From a checkpoint of a small sound classifier.
Training: normuon at rate 0.026, batches of 128, held-out accuracy 97%.
Data: trained on short read English sentences (LibriTTS-R), 26041 training examples, 19.7 epochs.
Rows from block 4, named by matrix and row number. Each number is 200 + 40 x the weight over its row's rms, rounded and kept within 0 to 999. All counts start at 0. After the name is the row's rms in percent of the matrix's.
# weight_ih_l0_reverse: GRU input weights, backward direction (gates r, z, n stacked) (model.rnn.1.rnn.weight_ih_l0_reverse, 576x384), inputs 288-383
weight_ih_l0_reverse.312,100,169,168,268,146,194,237,171,164,244,257,217,202,240,214,227,267,166,226,196,234,137,120,180,178,183,197,213,282,224,205,199,231,167,175,267,227,200,169,231,249,232,213,214,223,245,139,145,205,250,228,171,268,258,231,130,187,190,201,224,166,227,135,210,113,150,188,228,276,252,271,241,218,165,190,197,217,242,251,247,224,196,300,222,225,139,175,210,228,191,205,230,161,160,143,263,191
weight_ih_l0_reverse.313,105,169,171,178,216,252,245,146,241,243,206,129,173,178,193,167,197,169,133,263,206,194,156,306,208,253,171,193,264,230,261,246,205,190,191,180,170,180,144,155,146,281,116,239,174,211,244,189,118,184,235,210,222,180,193,168,210,111,195,189,170,228,173,224,254,251,162,192,216,187,85,184,261,214,144,100,216,173,141,228,242,213,210,234,181,262,184,249,221,241,216,184,190,295,210,221,175
weight_ih_l0_reverse.314,097,144,185,226,164,218,210,184,195,252,201,189,213,214,232,125,179,205,189,209,252,179,278,160,217,156,171,131,134,123,202,191,189,213,195,167,140,114,190,206,174,200,166,193,231,202,162,246,176,167,268,264,154,244,151,354,190,170,212,232,180,232,191,150,196,215,215,213,176,270,243,173,205,177,255,178,267,198,195,260,183,191,257,200,132,127,201,267,163,262,212,172,231,221,142,190,242
weight_ih_l0_reverse.315,101,252,157,171,124,161,204,117,203,221,152,188,138,203,223,202,240,223,223,171,145,234,289,305,187,182,219,225,228,193,184,163,234,204,185,177,172,171,216,222,254,243,155,177,226,187,173,189,238,201,254,236,227,194,159,229,224,172,162,143,194,201,142,193,215,234,217,237,155,262,159,194,212,183,197,221,245,263,157,152,245,212,178,208,307,243,113,162,175,260,209,150,192,195,195,167,247
weight_ih_l0_reverse.316,092,212,223,237,220,158,153,242,214,195,152,188,153,145,242,227,95,192,172,146,160,178,162,112,235,269,271,148,172,231,120,203,250,180,137,137,232,160,206,190,229,198,118,197,216,199,202,295,268,228,177,187,233,275,215,173,159,202,156,153,225,287,250,209,161,229,218,223,104,205,198,233,157,267,110,236,208,153,203,170,271,223,255,251,171,232,186,260,167,248,158,246,202,199,214,149,212
weight_ih_l0_reverse.317,102,207,201,209,208,185,188,249,280,149,251,142,245,178,146,178,170,173,158,141,212,185,186,155,222,225,181,245,235,260,133,224,186,187,231,87,165,198,191,237,164,209,225,211,172,144,153,179,194,228,189,122,184,162,215,256,131,201,187,245,224,132,198,235,194,207,228,123,205,275,186,274,225,175,249,189,257,222,223,155,117,178,99,123,196,181,155,207,226,173,257,221,194,155,195,189,130
weight_ih_l0_reverse.318,099,244,226,165,268,204,214,250,250,238,224,244,236,209,179,208,185,174,241,183,170,166,261,178,179,196,215,161,211,158,242,241,276,199,229,250,202,217,263,225,150,212,147,216,223,208,220,155,133,177,258,214,264,190,218,229,243,164,193,199,148,128,235,208,197,67,178,202,136,186,209,191,214,231,220,274,194,192,196,166,188,215,185,234,174,199,207,181,192,146,210,253,233,187,182,192,192
weight_ih_l0_reverse.319,100,194,136,283,230,222,167,216,187,153,189,209,257,185,210,185,146,178,229,103,259,205,218,97,152,169,214,203,109,337,225,210,143,182,130,301,231,200,188,210,112,272,149,191,194,240,210,201,173,212,223,184,216,206,178,217,163,304,176,193,103,179,130,262,261,182,201,195,238,215,167,175,236,146,167,202,167,230,253,191,208,267,154,134,138,191,122,194,215,207,217,182,240,218,251,275,177
weight_ih_l0_reverse.320,102,166,121,225,229,188,200,160,214,152,205,240,282,167,195,231,205,201,246,186,204,158,253,132,147,188,155,239,239,152,200,245,150,190,202,269,210,239,175,222,230,164,211,268,196,214,213,252,198,216,241,134,251,262,198,182,194,150,226,159,163,204,248,203,204,208,167,218,258,136,212,281,132,204,305,229,229,287,168,214,169,202,151,199,167,196,137,238,294,241,214,148,183,176,163,210,179
weight_ih_l0_reverse.321,096,274,250,162,171,296,142,219,248,187,193,234,197,234,204,252,214,201,179,180,202,207,255,202,170,154,203,196,220,195,177,243,81,200,196,157,187,177,248,161,155,122,166,184,176,245,163,172,244,239,213,273,197,251,177,200,217,195,215,194,248,278,239,254,261,202,178,203,146,280,192,266,227,241,200,157,191,202,300,194,290,135,171,180,233,264,190,166,214,202,182,225,226,202,166,209,244
weight_ih_l0_reverse.322,107,185,139,240,192,222,180,149,163,222,214,172,172,222,217,184,141,262,196,229,237,161,208,294,151,257,227,204,282,191,139,134,233,170,302,205,193,168,236,192,206,218,195,200,230,267,201,202,224,240,269,102,245,173,220,184,242,222,190,196,145,255,211,175,154,216,145,229,170,185,221,188,190,148,144,185,200,149,195,132,251,232,198,191,216,168,268,156,183,234,221,196,221,188,189,188,211
weight_ih_l0_reverse.323,095,154,180,224,177,226,259,166,182,224,230,283,265,195,150,163,168,250,230,152,193,193,217,186,239,155,237,268,175,134,190,223,228,158,250,195,190,232,184,180,207,218,157,229,201,216,167,192,210,157,196,129,141,262,270,333,217,237,237,227,219,203,191,115,203,131,230,146,166,114,198,182,184,248,164,241,210,102,182,249,224,168,177,173,170,157,240,264,250,249,175,111,207,249,235,199,192
weight_ih_l0_reverse.324,095,214,201,247,171,147,273,206,218,242,216,297,215,109,182,232,189,232,220,289,176,190,158,224,260,114,219,184,313,181,226,149,192,167,204,170,187,224,149,206,222,176,173,193,186,231,238,202,214,273,118,168,178,234,223,215,252,212,192,213,251,281,204,246,217,165,254,162,166,188,202,181,175,251,189,204,212,150,129,149,155,180,217,181,204,262,227,234,216,190,293,224,202,199,170,173,222
weight_ih_l0_reverse.325,097,156,208,175,218,226,213,167,234,123,176,196,237,203,226,225,155,229,214,287,180,190,158,215,193,191,241,170,314,297,230,215,136,170,218,163,174,226,148,160,199,296,252,128,198,260,209,188,208,234,208,212,207,216,157,193,162,216,216,204,203,227,244,218,224,149,227,139,211,255,308,211,193,188,201,246,220,141,210,259,200,267,207,183,213,169,230,222,154,192,213,251,259,157,194,212,250
weight_ih_l0_reverse.326,103,178,181,179,179,177,179,244,187,209,169,257,207,222,240,256,226,233,170,271,213,238,240,171,171,227,188,189,152,192,249,271,153,240,96,75,202,168,211,182,145,214,204,180,126,210,145,146,169,202,126,220,202,182,153,142,219,180,243,205,205,109,265,226,199,219,205,198,230,259,183,216,206,218,180,240,212,211,213,194,215,171,216,219,166,156,216,178,315,196,214,175,222,205,262,243,234
weight_ih_l0_reverse.327,100,198,149,242,202,179,175,256,182,203,157,311,154,235,187,302,173,242,165,197,233,215,160,295,222,192,205,188,144,242,154,267,251,169,186,167,230,191,181,199,203,226,220,185,151,197,177,165,165,191,181,156,239,282,200,218,215,192,245,199,258,204,250,234,210,286,188,181,223,202,276,185,199,173,208,224,236,195,188,217,224,233,220,182,247,210,191,238,140,208,187,239,198,235,208,213,186
weight_ih_l0_reverse.328,099,195,230,184,168,174,207,172,168,249,200,242,215,202,251,210,189,192,195,270,176,178,208,179,149,216,192,204,267,278,191,170,228,211,128,190,234,211,166,201,177,337,250,189,214,186,212,181,170,185,242,209,173,165,179,229,236,223,181,203,150,131,312,196,209,127,201,240,202,236,139,249,189,252,244,191,185,157,208,182,263,219,118,130,117,144,223,139,191,237,164,275,228,274,228,224,190
weight_ih_l0_reverse.329,106,208,172,230,148,142,163,233,188,204,244,172,225,160,211,193,177,156,123,196,232,274,266,196,178,167,224,247,275,91,243,261,189,156,215,247,206,131,226,141,108,172,171,169,262,264,224,180,195,228,227,207,192,215,230,226,168,296,191,156,252,180,186,211,193,218,151,128,164,188,242,195,258,224,239,153,232,230,166,207,137,177,156,205,238,252,254,207,250,180,263,190,121,205,194,247,182
weight_ih_l0_reverse.330,104,246,188,208,124,221,200,232,228,182,163,203,241,197,240,166,189,176,205,215,225,183,175,188,161,182,229,166,241,241,178,193,207,251,163,161,265,176,177,160,190,137,214,219,184,220,189,261,202,174,94,230,237,167,131,161,178,227,214,188,133,192,169,196,218,120,178,145,139,257,229,207,132,221,225,193,181,177,128,166,232,229,196,233,179,232,209,193,170,219,239,184,217,247,272,244,190
weight_ih_l0_reverse.331,101,146,140,135,142,180,164,194,144,229,170,189,265,211,223,112,206,192,194,219,258,212,176,187,155,215,184,180,245,139,243,200,199,180,243,198,187,152,174,160,200,225,216,167,143,236,212,165,234,187,119,166,221,311,216,227,261,196,122,273,161,217,204,217,181,177,220,262,235,130,205,223,226,152,218,217,196,154,250,207,191,142,218,143,236,133,283,185,227,211,245,224,235,232,281,192,200
weight_ih_l0_reverse.332,094,265,163,267,249,138,193,238,255,190,181,204,154,169,200,165,198,164,225,172,204,182,325,176,202,222,189,202,201,153,256,240,263,180,180,222,150,181,191,174,258,319,261,154,159,247,233,249,212,217,198,258,205,180,220,227,248,211,203,160,183,191,248,227,153,211,205,209,211,151,280,136,143,153,189,125,201,190,113,187,204,160,128,151,187,174,202,179,210,303,129,205,162,163,125,182,200
weight_ih_l0_reverse.333,099,201,164,257,230,197,149,205,218,249,195,193,274,170,203,257,128,179,167,239,128,265,212,249,238,149,245,196,238,249,206,254,253,228,249,222,233,150,193,270,210,100,201,198,156,199,178,188,168,185,186,207,196,266,212,142,179,213,187,242,195,205,180,270,229,219,182,216,192,164,201,189,189,188,242,167,242,206,250,230,180,208,166,191,170,172,255,148,243,204,209,171,228,198,194,204,247
weight_ih_l0_reverse.334,098,226,206,202,163,249,231,191,158,249,211,280,219,235,111,266,243,197,265,227,191,165,162,168,220,151,237,192,165,166,206,206,207,206,246,215,226,259,150,240,219,169,217,184,185,97,206,200,264,206,187,275,146,244,211,216,233,199,290,191,238,257,191,153,252,225,189,197,206,289,198,181,166,230,152,204,185,146,177,133,148,241,217,227,159,191,204,202,239,204,193,201,237,170,177,236,225
weight_ih_l0_reverse.335,108,189,248,155,194,216,172,179,172,190,175,231,215,169,215,168,166,215,215,222,233,209,234,253,175,227,241,202,139,269,234,200,128,193,227,193,190,205,222,112,242,126,211,168,243,219,224,193,223,220,273,241,199,151,259,229,144,208,138,164,253,217,132,188,205,186,148,245,193,182,161,239,207,171,238,166,213,200,207,210,170,156,269,179,167,212,239,192,233,171,210,299,198,114,285,145,217
weight_ih_l0_reverse.336,100,150,216,230,272,175,217,226,188,246,220,186,235,249,261,243,173,184,285,305,278,275,237,276,223,172,263,187,240,246,183,224,223,193,266,137,165,88,181,186,244,211,234,225,191,195,217,147,172,181,195,160,277,223,211,165,149,186,199,182,223,259,199,167,197,186,257,190,186,155,193,209,213,202,120,171,195,233,230,187,211,185,229,186,151,150,208,110,156,205,226,180,183,249,208,237,226
weight_ih_l0_reverse.337,104,152,183,201,209,260,151,198,238,181,239,283,159,187,217,185,183,224,266,207,259,140,212,230,184,190,179,191,231,158,208,189,197,190,142,219,107,203,234,181,221,157,264,240,158,193,169,137,224,243,248,206,232,159,170,256,135,347,190,275,169,182,195,270,225,240,200,207,195,204,285,174,138,209,165,173,219,220,221,113,232,200,143,277,202,134,169,222,219,234,183,236,176,204,129,239,221
weight_ih_l0_reverse.338,110,255,127,197,217,203,184,207,205,250,266,232,181,117,224,227,234,162,176,204,204,194,207,267,208,245,215,205,216,159,215,217,148,181,225,176,143,175,160,234,290,244,178,190,225,186,204,212,190,206,229,115,252,180,230,227,209,173,236,132,174,197,180,302,181,205,147,191,245,251,198,102,210,162,262,178,196,258,201,169,177,177,292,166,213,263,218,191,203,180,187,237,237,191,190,215,187
weight_ih_l0_reverse.339,108,176,196,220,196,195,217,119,220,138,171,179,122,197,144,257,226,274,222,122,204,145,178,226,174,206,166,198,138,263,173,153,204,202,193,191,182,108,250,202,94,220,234,209,204,234,283,185,227,227,229,218,184,172,189,167,182,150,205,184,215,197,155,260,169,156,172,213,179,291,265,204,245,202,184,208,229,205,155,179,216,159,232,176,222,240,211,196,204,182,241,158,111,217,186,169,264
weight_ih_l0_reverse.340,097,191,197,177,124,270,190,162,59,265,176,181,245,200,151,245,195,101,128,218,204,194,218,221,255,211,177,205,289,253,241,103,225,181,210,267,180,243,184,174,192,221,255,227,189,200,218,208,220,167,191,267,197,244,246,200,194,211,181,262,163,219,221,109,183,168,169,259,225,167,276,202,158,210,171,209,157,213,228,188,212,123,257,252,176,289,239,201,230,166,173,176,208,230,261,163,162
weight_ih_l0_reverse.341,101,165,191,208,238,196,179,189,169,231,229,282,217,238,165,215,166,178,219,129,184,239,222,152,234,200,241,185,127,182,158,182,135,271,174,215,181,242,287,159,185,111,202,223,159,168,182,217,171,260,214,180,218,210,99,249,253,249,165,142,232,134,232,166,207,180,208,216,198,196,230,211,184,208,160,220,219,148,214,201,173,185,208,220,197,226,206,173,183,254,199,222,118,110,140,230,247
weight_ih_l0_reverse.342,104,175,214,226,209,206,237,255,126,208,224,235,278,199,212,182,212,254,192,270,272,178,188,232,229,176,250,231,190,321,183,195,252,179,160,211,190,211,216,244,147,172,182,211,238,184,208,217,202,208,167,186,211,117,176,203,193,202,177,200,169,265,244,269,147,162,157,192,231,187,244,181,270,228,147,166,207,201,179,206,153,212,266,269,195,132,240,245,211,185,144,197,197,162,138,173,166
weight_ih_l0_reverse.343,099,136,246,247,284,170,220,225,225,184,242,274,177,184,132,223,167,203,245,196,153,153,227,176,187,206,180,168,169,242,190,263,143,238,126,244,215,151,196,165,190,124,286,138,246,162,237,204,215,217,152,170,164,118,131,203,190,233,207,214,237,178,196,184,218,239,131,314,197,133,160,202,156,228,219,162,172,239,201,94,191,204,196,197,264,162,156,157,197,182,228,256,202,191,242,133,188
weight_ih_l0_reverse.344,106,179,212,189,293,190,105,184,204,203,251,246,181,187,136,253,211,177,155,194,182,271,205,197,188,277,149,234,238,132,197,227,138,161,234,235,176,214,205,253,196,190,150,179,189,232,196,247,192,193,239,252,208,228,210,235,181,222,159,239,175,176,203,213,224,251,227,164,201,187,230,233,241,156,178,195,181,206,165,181,170,263,297,272,156,246,186,255,258,225,175,161,160,168,181,195,198
weight_ih_l0_reverse.345,108,139,154,158,232,120,166,203,235,221,137,252,109,143,172,163,236,160,259,132,188,267,118,219,164,224,256,193,184,256,90,205,287,144,155,117,253,196,218,165,204,221,188,161,184,198,181,193,223,230,219,193,206,210,236,174,241,288,170,193,222,194,118,251,168,95,205,203,207,158,235,232,203,174,175,199,194,189,200,215,222,198,178,235,215,194,211,163,292,222,210,223,240,205,140,200,203
weight_ih_l0_reverse.346,097,240,157,266,205,208,206,188,116,247,99,286,262,218,253,207,125,221,199,186,180,188,259,193,159,169,250,227,212,216,271,217,212,173,341,77,181,193,144,222,206,178,257,149,212,172,229,203,209,211,220,171,201,225,261,176,149,289,204,192,224,282,239,148,228,204,240,181,243,202,179,184,235,212,152,176,199,108,261,151,248,214,231,198,267,139,156,169,210,164,159,170,208,312,205,197,220
weight_ih_l0_reverse.347,100,193,184,193,187,208,218,143,138,176,202,170,218,162,210,243,156,217,229,208,225,170,161,201,225,249,155,188,191,119,160,169,133,178,218,181,239,171,150,179,241,269,231,141,161,240,235,261,257,187,202,223,200,160,209,258,225,247,225,204,289,232,195,201,258,173,211,235,216,220,276,225,254,231,102,195,204,187,210,138,259,162,220,214,143,243,250,226,163,234,171,194,250,259,175,118,223
weight_ih_l0_reverse.348,104,178,177,230,233,238,268,151,201,184,183,156,187,286,177,201,234,190,240,180,142,200,212,179,177,161,66,205,143,262,219,265,157,224,246,220,167,151,191,178,197,180,226,190,205,265,228,191,158,193,238,217,209,240,278,238,211,201,142,135,207,189,176,227,214,184,153,149,144,161,255,137,239,198,182,217,182,230,253,169,166,226,256,213,172,185,196,208,209,186,189,140,186,194,98,293,207
weight_ih_l0_reverse.349,103,161,220,197,157,253,245,195,147,197,207,261,208,173,278,200,212,195,150,191,205,165,297,169,243,135,211,220,259,144,186,150,140,230,234,208,200,197,201,192,205,92,201,146,206,144,174,173,217,195,216,205,216,122,197,209,139,218,196,208,277,204,205,228,219,174,209,224,202,234,167,206,298,162,171,155,197,184,218,242,261,209,164,169,168,256,257,144,277,269,184,267,209,235,185,218,254
weight_ih_l0_reverse.350,101,177,280,206,224,159,188,196,207,229,142,333,161,203,216,166,166,246,65,195,167,201,180,217,210,184,187,129,185,282,202,174,174,188,163,206,210,213,128,180,229,223,322,217,265,217,258,224,295,185,169,126,241,224,131,125,248,239,172,142,168,211,179,193,186,160,194,199,232,213,203,234,158,211,242,287,145,243,67,209,177,220,251,259,263,180,204,232,211,221,232,182,187,161,191,180,233
weight_ih_l0_reverse.351,100,242,180,260,256,176,229,201,214,170,245,230,291,222,210,168,223,187,231,184,240,210,164,249,305,227,237,232,197,204,262,179,212,146,231,172,209,139,195,169,156,237,225,216,171,189,233,250,244,215,116,213,175,199,127,250,241,179,137,160,205,169,125,191,204,149,196,222,150,190,255,181,178,184,151,163,238,151,295,160,220,208,246,207,140,188,202,209,245,210,260,175,183,237,215,179,238
weight_ih_l0_reverse.352,102,167,224,162,280,152,206,131,163,190,160,278,247,244,198,187,209,235,169,212,236,193,228,207,244,250,192,203,241,250,193,189,227,237,256,201,227,245,174,246,225,206,240,239,222,166,199,158,148,237,180,203,261,106,176,235,91,193,221,238,241,236,225,205,191,216,192,165,228,160,198,173,227,190,219,210,168,171,189,245,182,192,209,196,187,175,242,197,237,218,184,264,229,219,193,217,242
weight_ih_l0_reverse.353,105,216,127,191,148,157,252,212,156,176,223,178,202,159,199,156,175,177,285,228,252,294,158,213,200,191,214,187,136,255,192,199,184,171,146,235,269,160,212,185,248,38,183,152,237,209,200,250,176,183,263,266,158,234,99,228,241,172,168,270,208,199,125,137,188,207,151,206,213,184,242,162,222,246,172,197,192,214,214,133,251,210,236,209,161,144,198,173,130,187,202,237,214,196,190,207,241
weight_ih_l0_reverse.354,096,152,173,203,151,185,224,171,112,188,272,174,226,214,187,197,148,207,221,230,204,238,249,191,199,210,209,201,237,252,179,191,179,206,207,203,211,227,186,131,150,278,240,183,225,216,191,196,191,182,205,240,114,173,246,163,127,204,198,188,216,279,214,247,166,191,216,180,227,229,189,172,243,268,218,212,225,137,199,175,192,240,163,276,158,154,250,145,229,290,254,198,271,227,143,215,158
weight_ih_l0_reverse.355,092,195,231,184,161,177,150,263,198,200,261,239,229,270,249,183,157,200,208,171,248,210,191,176,232,107,229,166,199,177,250,220,185,228,221,219,166,189,188,236,176,111,219,196,125,244,234,146,201,179,300,255,213,231,194,138,249,225,221,199,251,218,163,181,183,163,211,195,143,168,203,145,257,210,232,218,203,198,172,225,128,228,248,229,253,208,221,171,155,201,128,211,198,203,164,158,149
weight_ih_l0_reverse.356,096,205,206,220,258,165,191,178,226,248,176,307,168,255,169,196,109,196,191,224,193,140,283,54,223,245,174,201,214,198,149,208,180,150,218,188,264,222,156,138,192,223,261,189,159,164,228,193,237,235,150,205,167,235,243,160,177,188,194,239,170,197,176,189,218,219,210,246,183,284,196,190,208,207,177,188,169,195,167,205,190,193,132,145,160,218,179,214,148,160,166,195,204,192,191,273,222
weight_ih_l0_reverse.357,096,212,227,198,240,150,112,222,195,177,205,251,190,157,224,293,205,150,176,187,172,188,205,221,277,200,201,195,178,179,186,189,231,174,206,262,164,240,189,206,219,227,238,189,157,228,240,177,196,167,148,212,169,245,196,164,263,237,199,182,182,178,200,183,203,161,180,170,208,232,167,234,180,153,222,156,240,161,163,208,217,237,174,282,223,214,241,205,173,188,217,208,254,203,145,153,216
weight_ih_l0_reverse.358,107,170,134,199,246,199,195,217,234,192,216,266,166,219,190,237,227,198,210,297,220,202,253,281,234,183,171,263,227,209,224,251,173,137,249,260,200,182,216,139,169,235,191,226,216,183,162,118,152,185,151,165,219,232,93,156,184,171,291,182,208,185,250,229,241,279,265,235,232,170,253,291,141,183,189,184,201,177,171,230,190,180,213,206,182,220,116,175,169,205,231,166,202,244,201,185,183
weight_ih_l0_reverse.359,099,187,201,189,227,165,185,215,169,157,149,181,241,107,129,197,232,192,158,150,234,182,251,177,223,170,180,197,192,147,210,202,199,197,234,196,96,240,211,159,241,290,243,113,254,199,154,159,228,199,201,167,150,179,213,169,208,201,188,208,243,217,142,285,220,189,180,217,146,185,218,243,216,226,160,168,197,262,192,247,121,219,277,175,204,199,181,212,214,254,230,211,255,169,172,207,227
weight_ih_l0_reverse.360,098,212,128,195,217,123,178,223,203,292,170,237,140,249,208,190,167,225,154,145,135,201,206,188,186,203,250,212,192,189,130,209,258,208,132,198,226,168,238,161,140,207,137,137,167,242,107,221,242,167,211,184,144,105,197,238,242,129,127,149,208,205,198,180,234,206,190,259,149,180,155,155,161,230,198,232,169,241,255,182,139,232,247,138,207,233,248,233,255,196,187,119,195,301,203,170,235
weight_ih_l0_reverse.361,099,172,279,250,264,280,163,153,150,120,192,136,254,175,186,156,276,185,163,197,235,154,226,138,259,225,213,188,174,206,159,222,167,201,282,168,157,246,138,213,211,215,250,235,118,203,167,196,217,149,233,164,115,206,191,190,181,223,211,176,185,172,254,246,164,213,218,238,125,147,241,238,270,241,151,126,222,229,177,217,202,176,249,225,162,285,274,173,183,296,192,190,205,226,184,263,276
weight_ih_l0_reverse.362,097,171,231,205,213,198,208,203,201,201,149,262,168,218,210,222,279,179,284,245,209,265,224,125,223,257,190,213,225,221,193,154,245,190,156,216,164,184,196,228,205,247,109,162,153,194,173,201,141,213,217,203,162,123,237,218,206,164,210,221,176,171,136,205,190,207,228,212,272,98,216,175,215,156,200,207,189,165,227,195,205,274,234,171,227,143,207,227,216,242,233,221,225,256,190,209,174
weight_ih_l0_reverse.363,104,205,208,225,114,154,262,161,213,199,185,279,320,152,158,204,216,166,186,157,295,210,177,219,196,222,267,216,172,132,186,255,214,246,150,147,214,200,218,213,281,98,235,189,229,243,168,202,181,171,137,247,257,178,146,195,210,220,256,228,162,260,205,207,202,119,274,245,179,201,226,176,139,172,134,234,241,187,102,175,296,266,202,169,159,177,199,231,242,218,212,147,156,168,169,138,231
weight_ih_l0_reverse.364,107,264,208,189,209,153,207,246,216,170,178,205,200,217,269,126,232,181,113,243,266,175,198,253,213,230,186,248,221,97,236,210,179,175,124,176,213,226,248,247,259,242,212,203,220,126,187,198,200,167,158,238,252,255,229,246,146,206,221,166,161,205,145,199,178,199,223,207,158,181,209,220,165,258,185,173,198,149,229,265,200,224,166,122,202,257,177,256,216,148,207,231,185,187,218,171,160
weight_ih_l0_reverse.365,108,223,164,211,230,250,171,227,164,196,141,152,210,290,226,177,190,188,202,151,168,163,223,176,195,143,206,164,245,213,210,180,192,151,199,183,187,141,181,245,203,251,166,206,238,260,189,213,217,227,244,242,196,153,233,173,213,171,199,179,210,159,168,176,153,262,161,218,234,166,222,180,197,208,251,202,192,103,237,145,176,288,197,104,243,259,245,213,193,224,181,193,208,220,273,224,213
weight_ih_l0_reverse.366,102,192,228,243,86,212,170,144,228,171,226,190,148,205,166,133,180,202,182,201,271,204,163,182,221,209,181,111,112,308,213,186,225,198,237,108,199,172,148,190,267,179,197,186,18,242,153,152,247,152,252,231,195,177,214,139,252,285,231,198,235,178,294,223,237,117,191,214,231,242,124,255,277,221,254,191,204,219,254,198,184,205,216,164,223,228,187,233,183,291,151,201,229,225,247,213,220
weight_ih_l0_reverse.367,097,175,210,170,147,190,213,230,233,267,218,162,267,200,259,179,239,222,233,218,199,173,146,243,127,150,206,167,133,94,171,187,190,267,215,181,196,210,169,193,142,167,185,204,217,194,205,120,108,257,245,265,190,198,290,108,209,182,225,160,186,164,178,185,172,220,263,198,163,160,197,175,254,161,204,232,165,277,272,195,169,200,190,286,251,213,196,177,158,199,108,226,250,233,242,189,231
weight_ih_l0_reverse.368,103,171,185,215,229,263,260,175,188,241,240,252,277,225,243,183,170,252,131,146,165,178,250,177,272,194,232,146,295,201,201,227,260,209,202,171,192,211,260,136,177,211,221,230,208,226,201,202,180,215,217,168,157,333,236,227,236,170,231,261,155,267,145,235,176,174,115,202,175,175,133,180,230,220,181,165,197,153,191,94,150,181,275,231,228,154,214,238,240,171,269,188,207,174,213,203,203
weight_ih_l0_reverse.369,100,192,217,261,169,186,227,178,209,184,158,156,147,222,225,204,157,226,180,245,230,221,195,244,157,173,187,237,176,136,236,209,195,181,149,254,171,150,210,237,204,241,224,237,184,155,204,211,168,181,198,273,185,212,250,247,231,206,241,248,222,146,155,207,244,150,177,167,147,243,228,270,181,214,241,181,216,231,171,175,165,183,216,227,208,191,211,256,223,272,210,84,197,149,183,192,225
weight_ih_l0_reverse.370,099,217,240,192,229,286,205,241,191,178,230,272,223,234,234,234,177,133,224,183,223,159,189,261,134,253,199,281,257,254,153,271,174,176,121,207,179,240,208,238,198,205,234,188,244,207,202,141,195,217,247,219,169,124,167,169,153,146,263,208,225,190,180,219,178,226,146,262,266,117,176,295,202,282,124,223,209,253,169,185,155,163,253,283,204,233,273,204,159,133,234,208,213,214,182,245,137
weight_ih_l0_reverse.371,107,210,219,154,279,266,214,271,178,288,168,107,245,173,194,185,234,188,135,141,213,109,211,225,154,180,253,207,228,238,120,161,205,185,240,126,230,181,204,184,236,231,227,233,170,219,241,212,188,206,255,135,184,114,179,239,199,201,230,219,257,135,227,142,173,147,248,125,145,218,266,221,203,176,210,219,179,205,230,265,193,148,191,243,185,185,136,171,233,178,236,232,180,194,125,155,224
weight_ih_l0_reverse.372,100,123,178,242,231,157,161,182,167,248,172,175,279,125,221,208,257,165,216,189,147,205,200,136,201,223,139,191,162,190,264,254,363,174,221,234,204,253,131,226,233,192,177,201,186,205,127,174,222,184,140,121,185,148,233,212,175,248,189,273,197,210,170,182,238,225,221,212,185,183,235,217,149,262,179,229,154,168,196,180,187,188,203,191,215,271,236,246,248,159,186,234,194,140,225,119,177
weight_ih_l0_reverse.373,112,209,171,249,183,227,189,205,189,198,180,174,124,255,261,196,245,192,192,186,131,229,156,128,195,172,230,208,187,140,166,253,232,186,174,193,262,229,231,118,241,219,113,138,192,250,221,247,207,172,189,258,232,214,190,204,210,246,136,300,258,182,222,232,233,174,241,177,156,146,190,244,227,184,131,238,238,258,213,201,220,206,106,248,215,257,136,255,123,189,167,254,178,216,123,140,222
weight_ih_l0_reverse.374,097,144,180,251,195,226,257,258,191,239,206,168,191,167,209,249,120,215,245,200,204,197,245,204,237,146,240,225,198,211,183,185,192,178,187,192,154,223,183,222,252,180,258,235,159,169,163,186,233,118,260,218,225,150,277,192,245,213,163,237,164,279,261,197,163,210,265,151,176,209,151,183,161,195,162,227,185,181,177,163,208,164,223,95,128,176,209,220,224,176,204,213,188,214,200,257,197
weight_ih_l0_reverse.375,101,221,182,265,275,194,243,155,211,207,159,197,156,241,205,223,176,207,153,225,197,234,115,169,168,158,141,224,166,213,157,190,181,156,224,226,152,183,141,169,208,111,172,224,213,129,195,204,158,260,141,253,215,204,187,212,155,202,264,149,155,195,227,284,161,187,265,227,241,181,208,182,278,184,138,209,189,246,220,165,234,180,231,182,187,183,200,167,203,158,149,170,210,203,308,180,167
weight_ih_l0_reverse.376,101,312,208,131,196,219,172,128,247,238,209,166,212,171,190,191,239,145,199,236,168,217,179,279,187,195,256,214,157,232,181,199,187,182,246,274,138,226,215,209,161,252,232,200,232,145,222,169,131,194,189,183,160,173,251,216,159,205,206,163,166,218,202,179,204,236,209,229,144,184,174,176,182,191,194,254,150,191,223,234,201,226,154,234,168,261,175,299,184,136,159,207,211,245,177,235,133
weight_ih_l0_reverse.377,101,261,190,185,192,217,177,160,217,235,93,265,167,203,165,219,255,239,296,176,255,147,269,240,201,189,159,216,184,177,112,224,282,215,230,295,154,127,186,204,217,132,247,212,261,230,184,248,276,214,128,195,230,211,284,147,170,250,270,180,137,115,223,188,216,210,187,119,210,236,253,220,204,204,197,209,187,211,242,243,228,216,201,196,191,180,164,230,154,131,167,148,202,195,140,217,219
weight_ih_l0_reverse.378,103,188,232,150,190,239,205,296,172,152,219,171,217,173,206,211,187,229,244,211,243,251,178,146,265,110,183,250,169,210,176,237,228,218,214,179,277,130,146,191,166,184,239,276,261,256,225,226,197,130,130,141,224,247,213,282,246,179,151,156,305,218,144,177,151,182,227,176,253,207,206,184,148,251,265,236,185,183,149,138,292,259,191,189,186,236,209,190,175,271,185,211,191,140,182,195,172
weight_ih_l0_reverse.379,106,118,227,251,241,211,187,245,124,202,220,225,67,127,284,247,150,216,223,196,130,215,208,235,273,150,239,189,177,262,158,239,211,173,199,225,224,155,143,203,207,236,184,181,224,171,181,152,181,192,227,191,183,196,161,180,227,256,238,238,197,198,208,166,240,261,206,179,191,200,223,295,164,230,177,203,204,269,201,240,212,222,238,291,121,194,237,169,203,248,233,173,173,150,159,210,148
weight_ih_l0_reverse.380,100,265,249,245,234,254,151,195,143,166,166,221,163,230,202,189,238,194,242,305,160,246,149,193,224,207,177,174,158,281,176,257,200,191,229,271,229,261,224,214,221,225,201,181,237,220,179,159,142,232,256,216,279,210,133,250,89,159,136,209,162,140,177,239,217,244,196,171,177,201,188,193,235,170,203,119,235,154,204,185,173,213,190,147,229,135,137,246,167,216,197,212,210,142,203,193,180
weight_ih_l0_reverse.381,107,224,178,245,184,260,158,131,238,155,246,236,171,254,119,185,176,167,202,111,164,149,183,181,248,264,171,243,184,223,215,185,209,177,154,206,191,275,191,150,158,220,177,191,158,165,176,132,263,214,134,183,154,179,234,219,215,191,265,185,191,122,189,225,204,244,149,146,210,148,165,269,201,136,243,208,195,173,119,192,208,116,179,290,146,209,170,216,201,144,190,160,158,175,220,196,238
weight_ih_l0_reverse.382,099,183,207,198,242,191,232,190,201,184,222,219,168,254,196,185,246,237,182,163,251,227,255,181,275,252,239,175,142,159,272,191,169,159,260,140,150,166,180,264,124,245,155,146,188,205,212,260,179,212,197,246,225,191,165,237,170,197,160,214,174,155,211,148,218,148,150,171,222,194,223,197,215,164,205,215,209,188,254,208,166,151,213,116,195,208,210,186,129,289,136,192,240,153,207,231,193
weight_ih_l0_reverse.383,099,271,129,184,184,199,223,244,172,190,165,169,240,170,267,244,185,247,179,218,141,233,175,197,165,161,196,189,216,235,208,202,185,158,168,248,237,114,138,227,192,200,159,214,152,160,198,181,199,149,224,182,238,246,116,148,187,281,102,255,260,230,197,207,194,236,242,224,235,201,167,237,256,246,226,240,177,242,218,198,201,192,201,250,203,227,188,211,236,223,220,155,131,215,257,231,222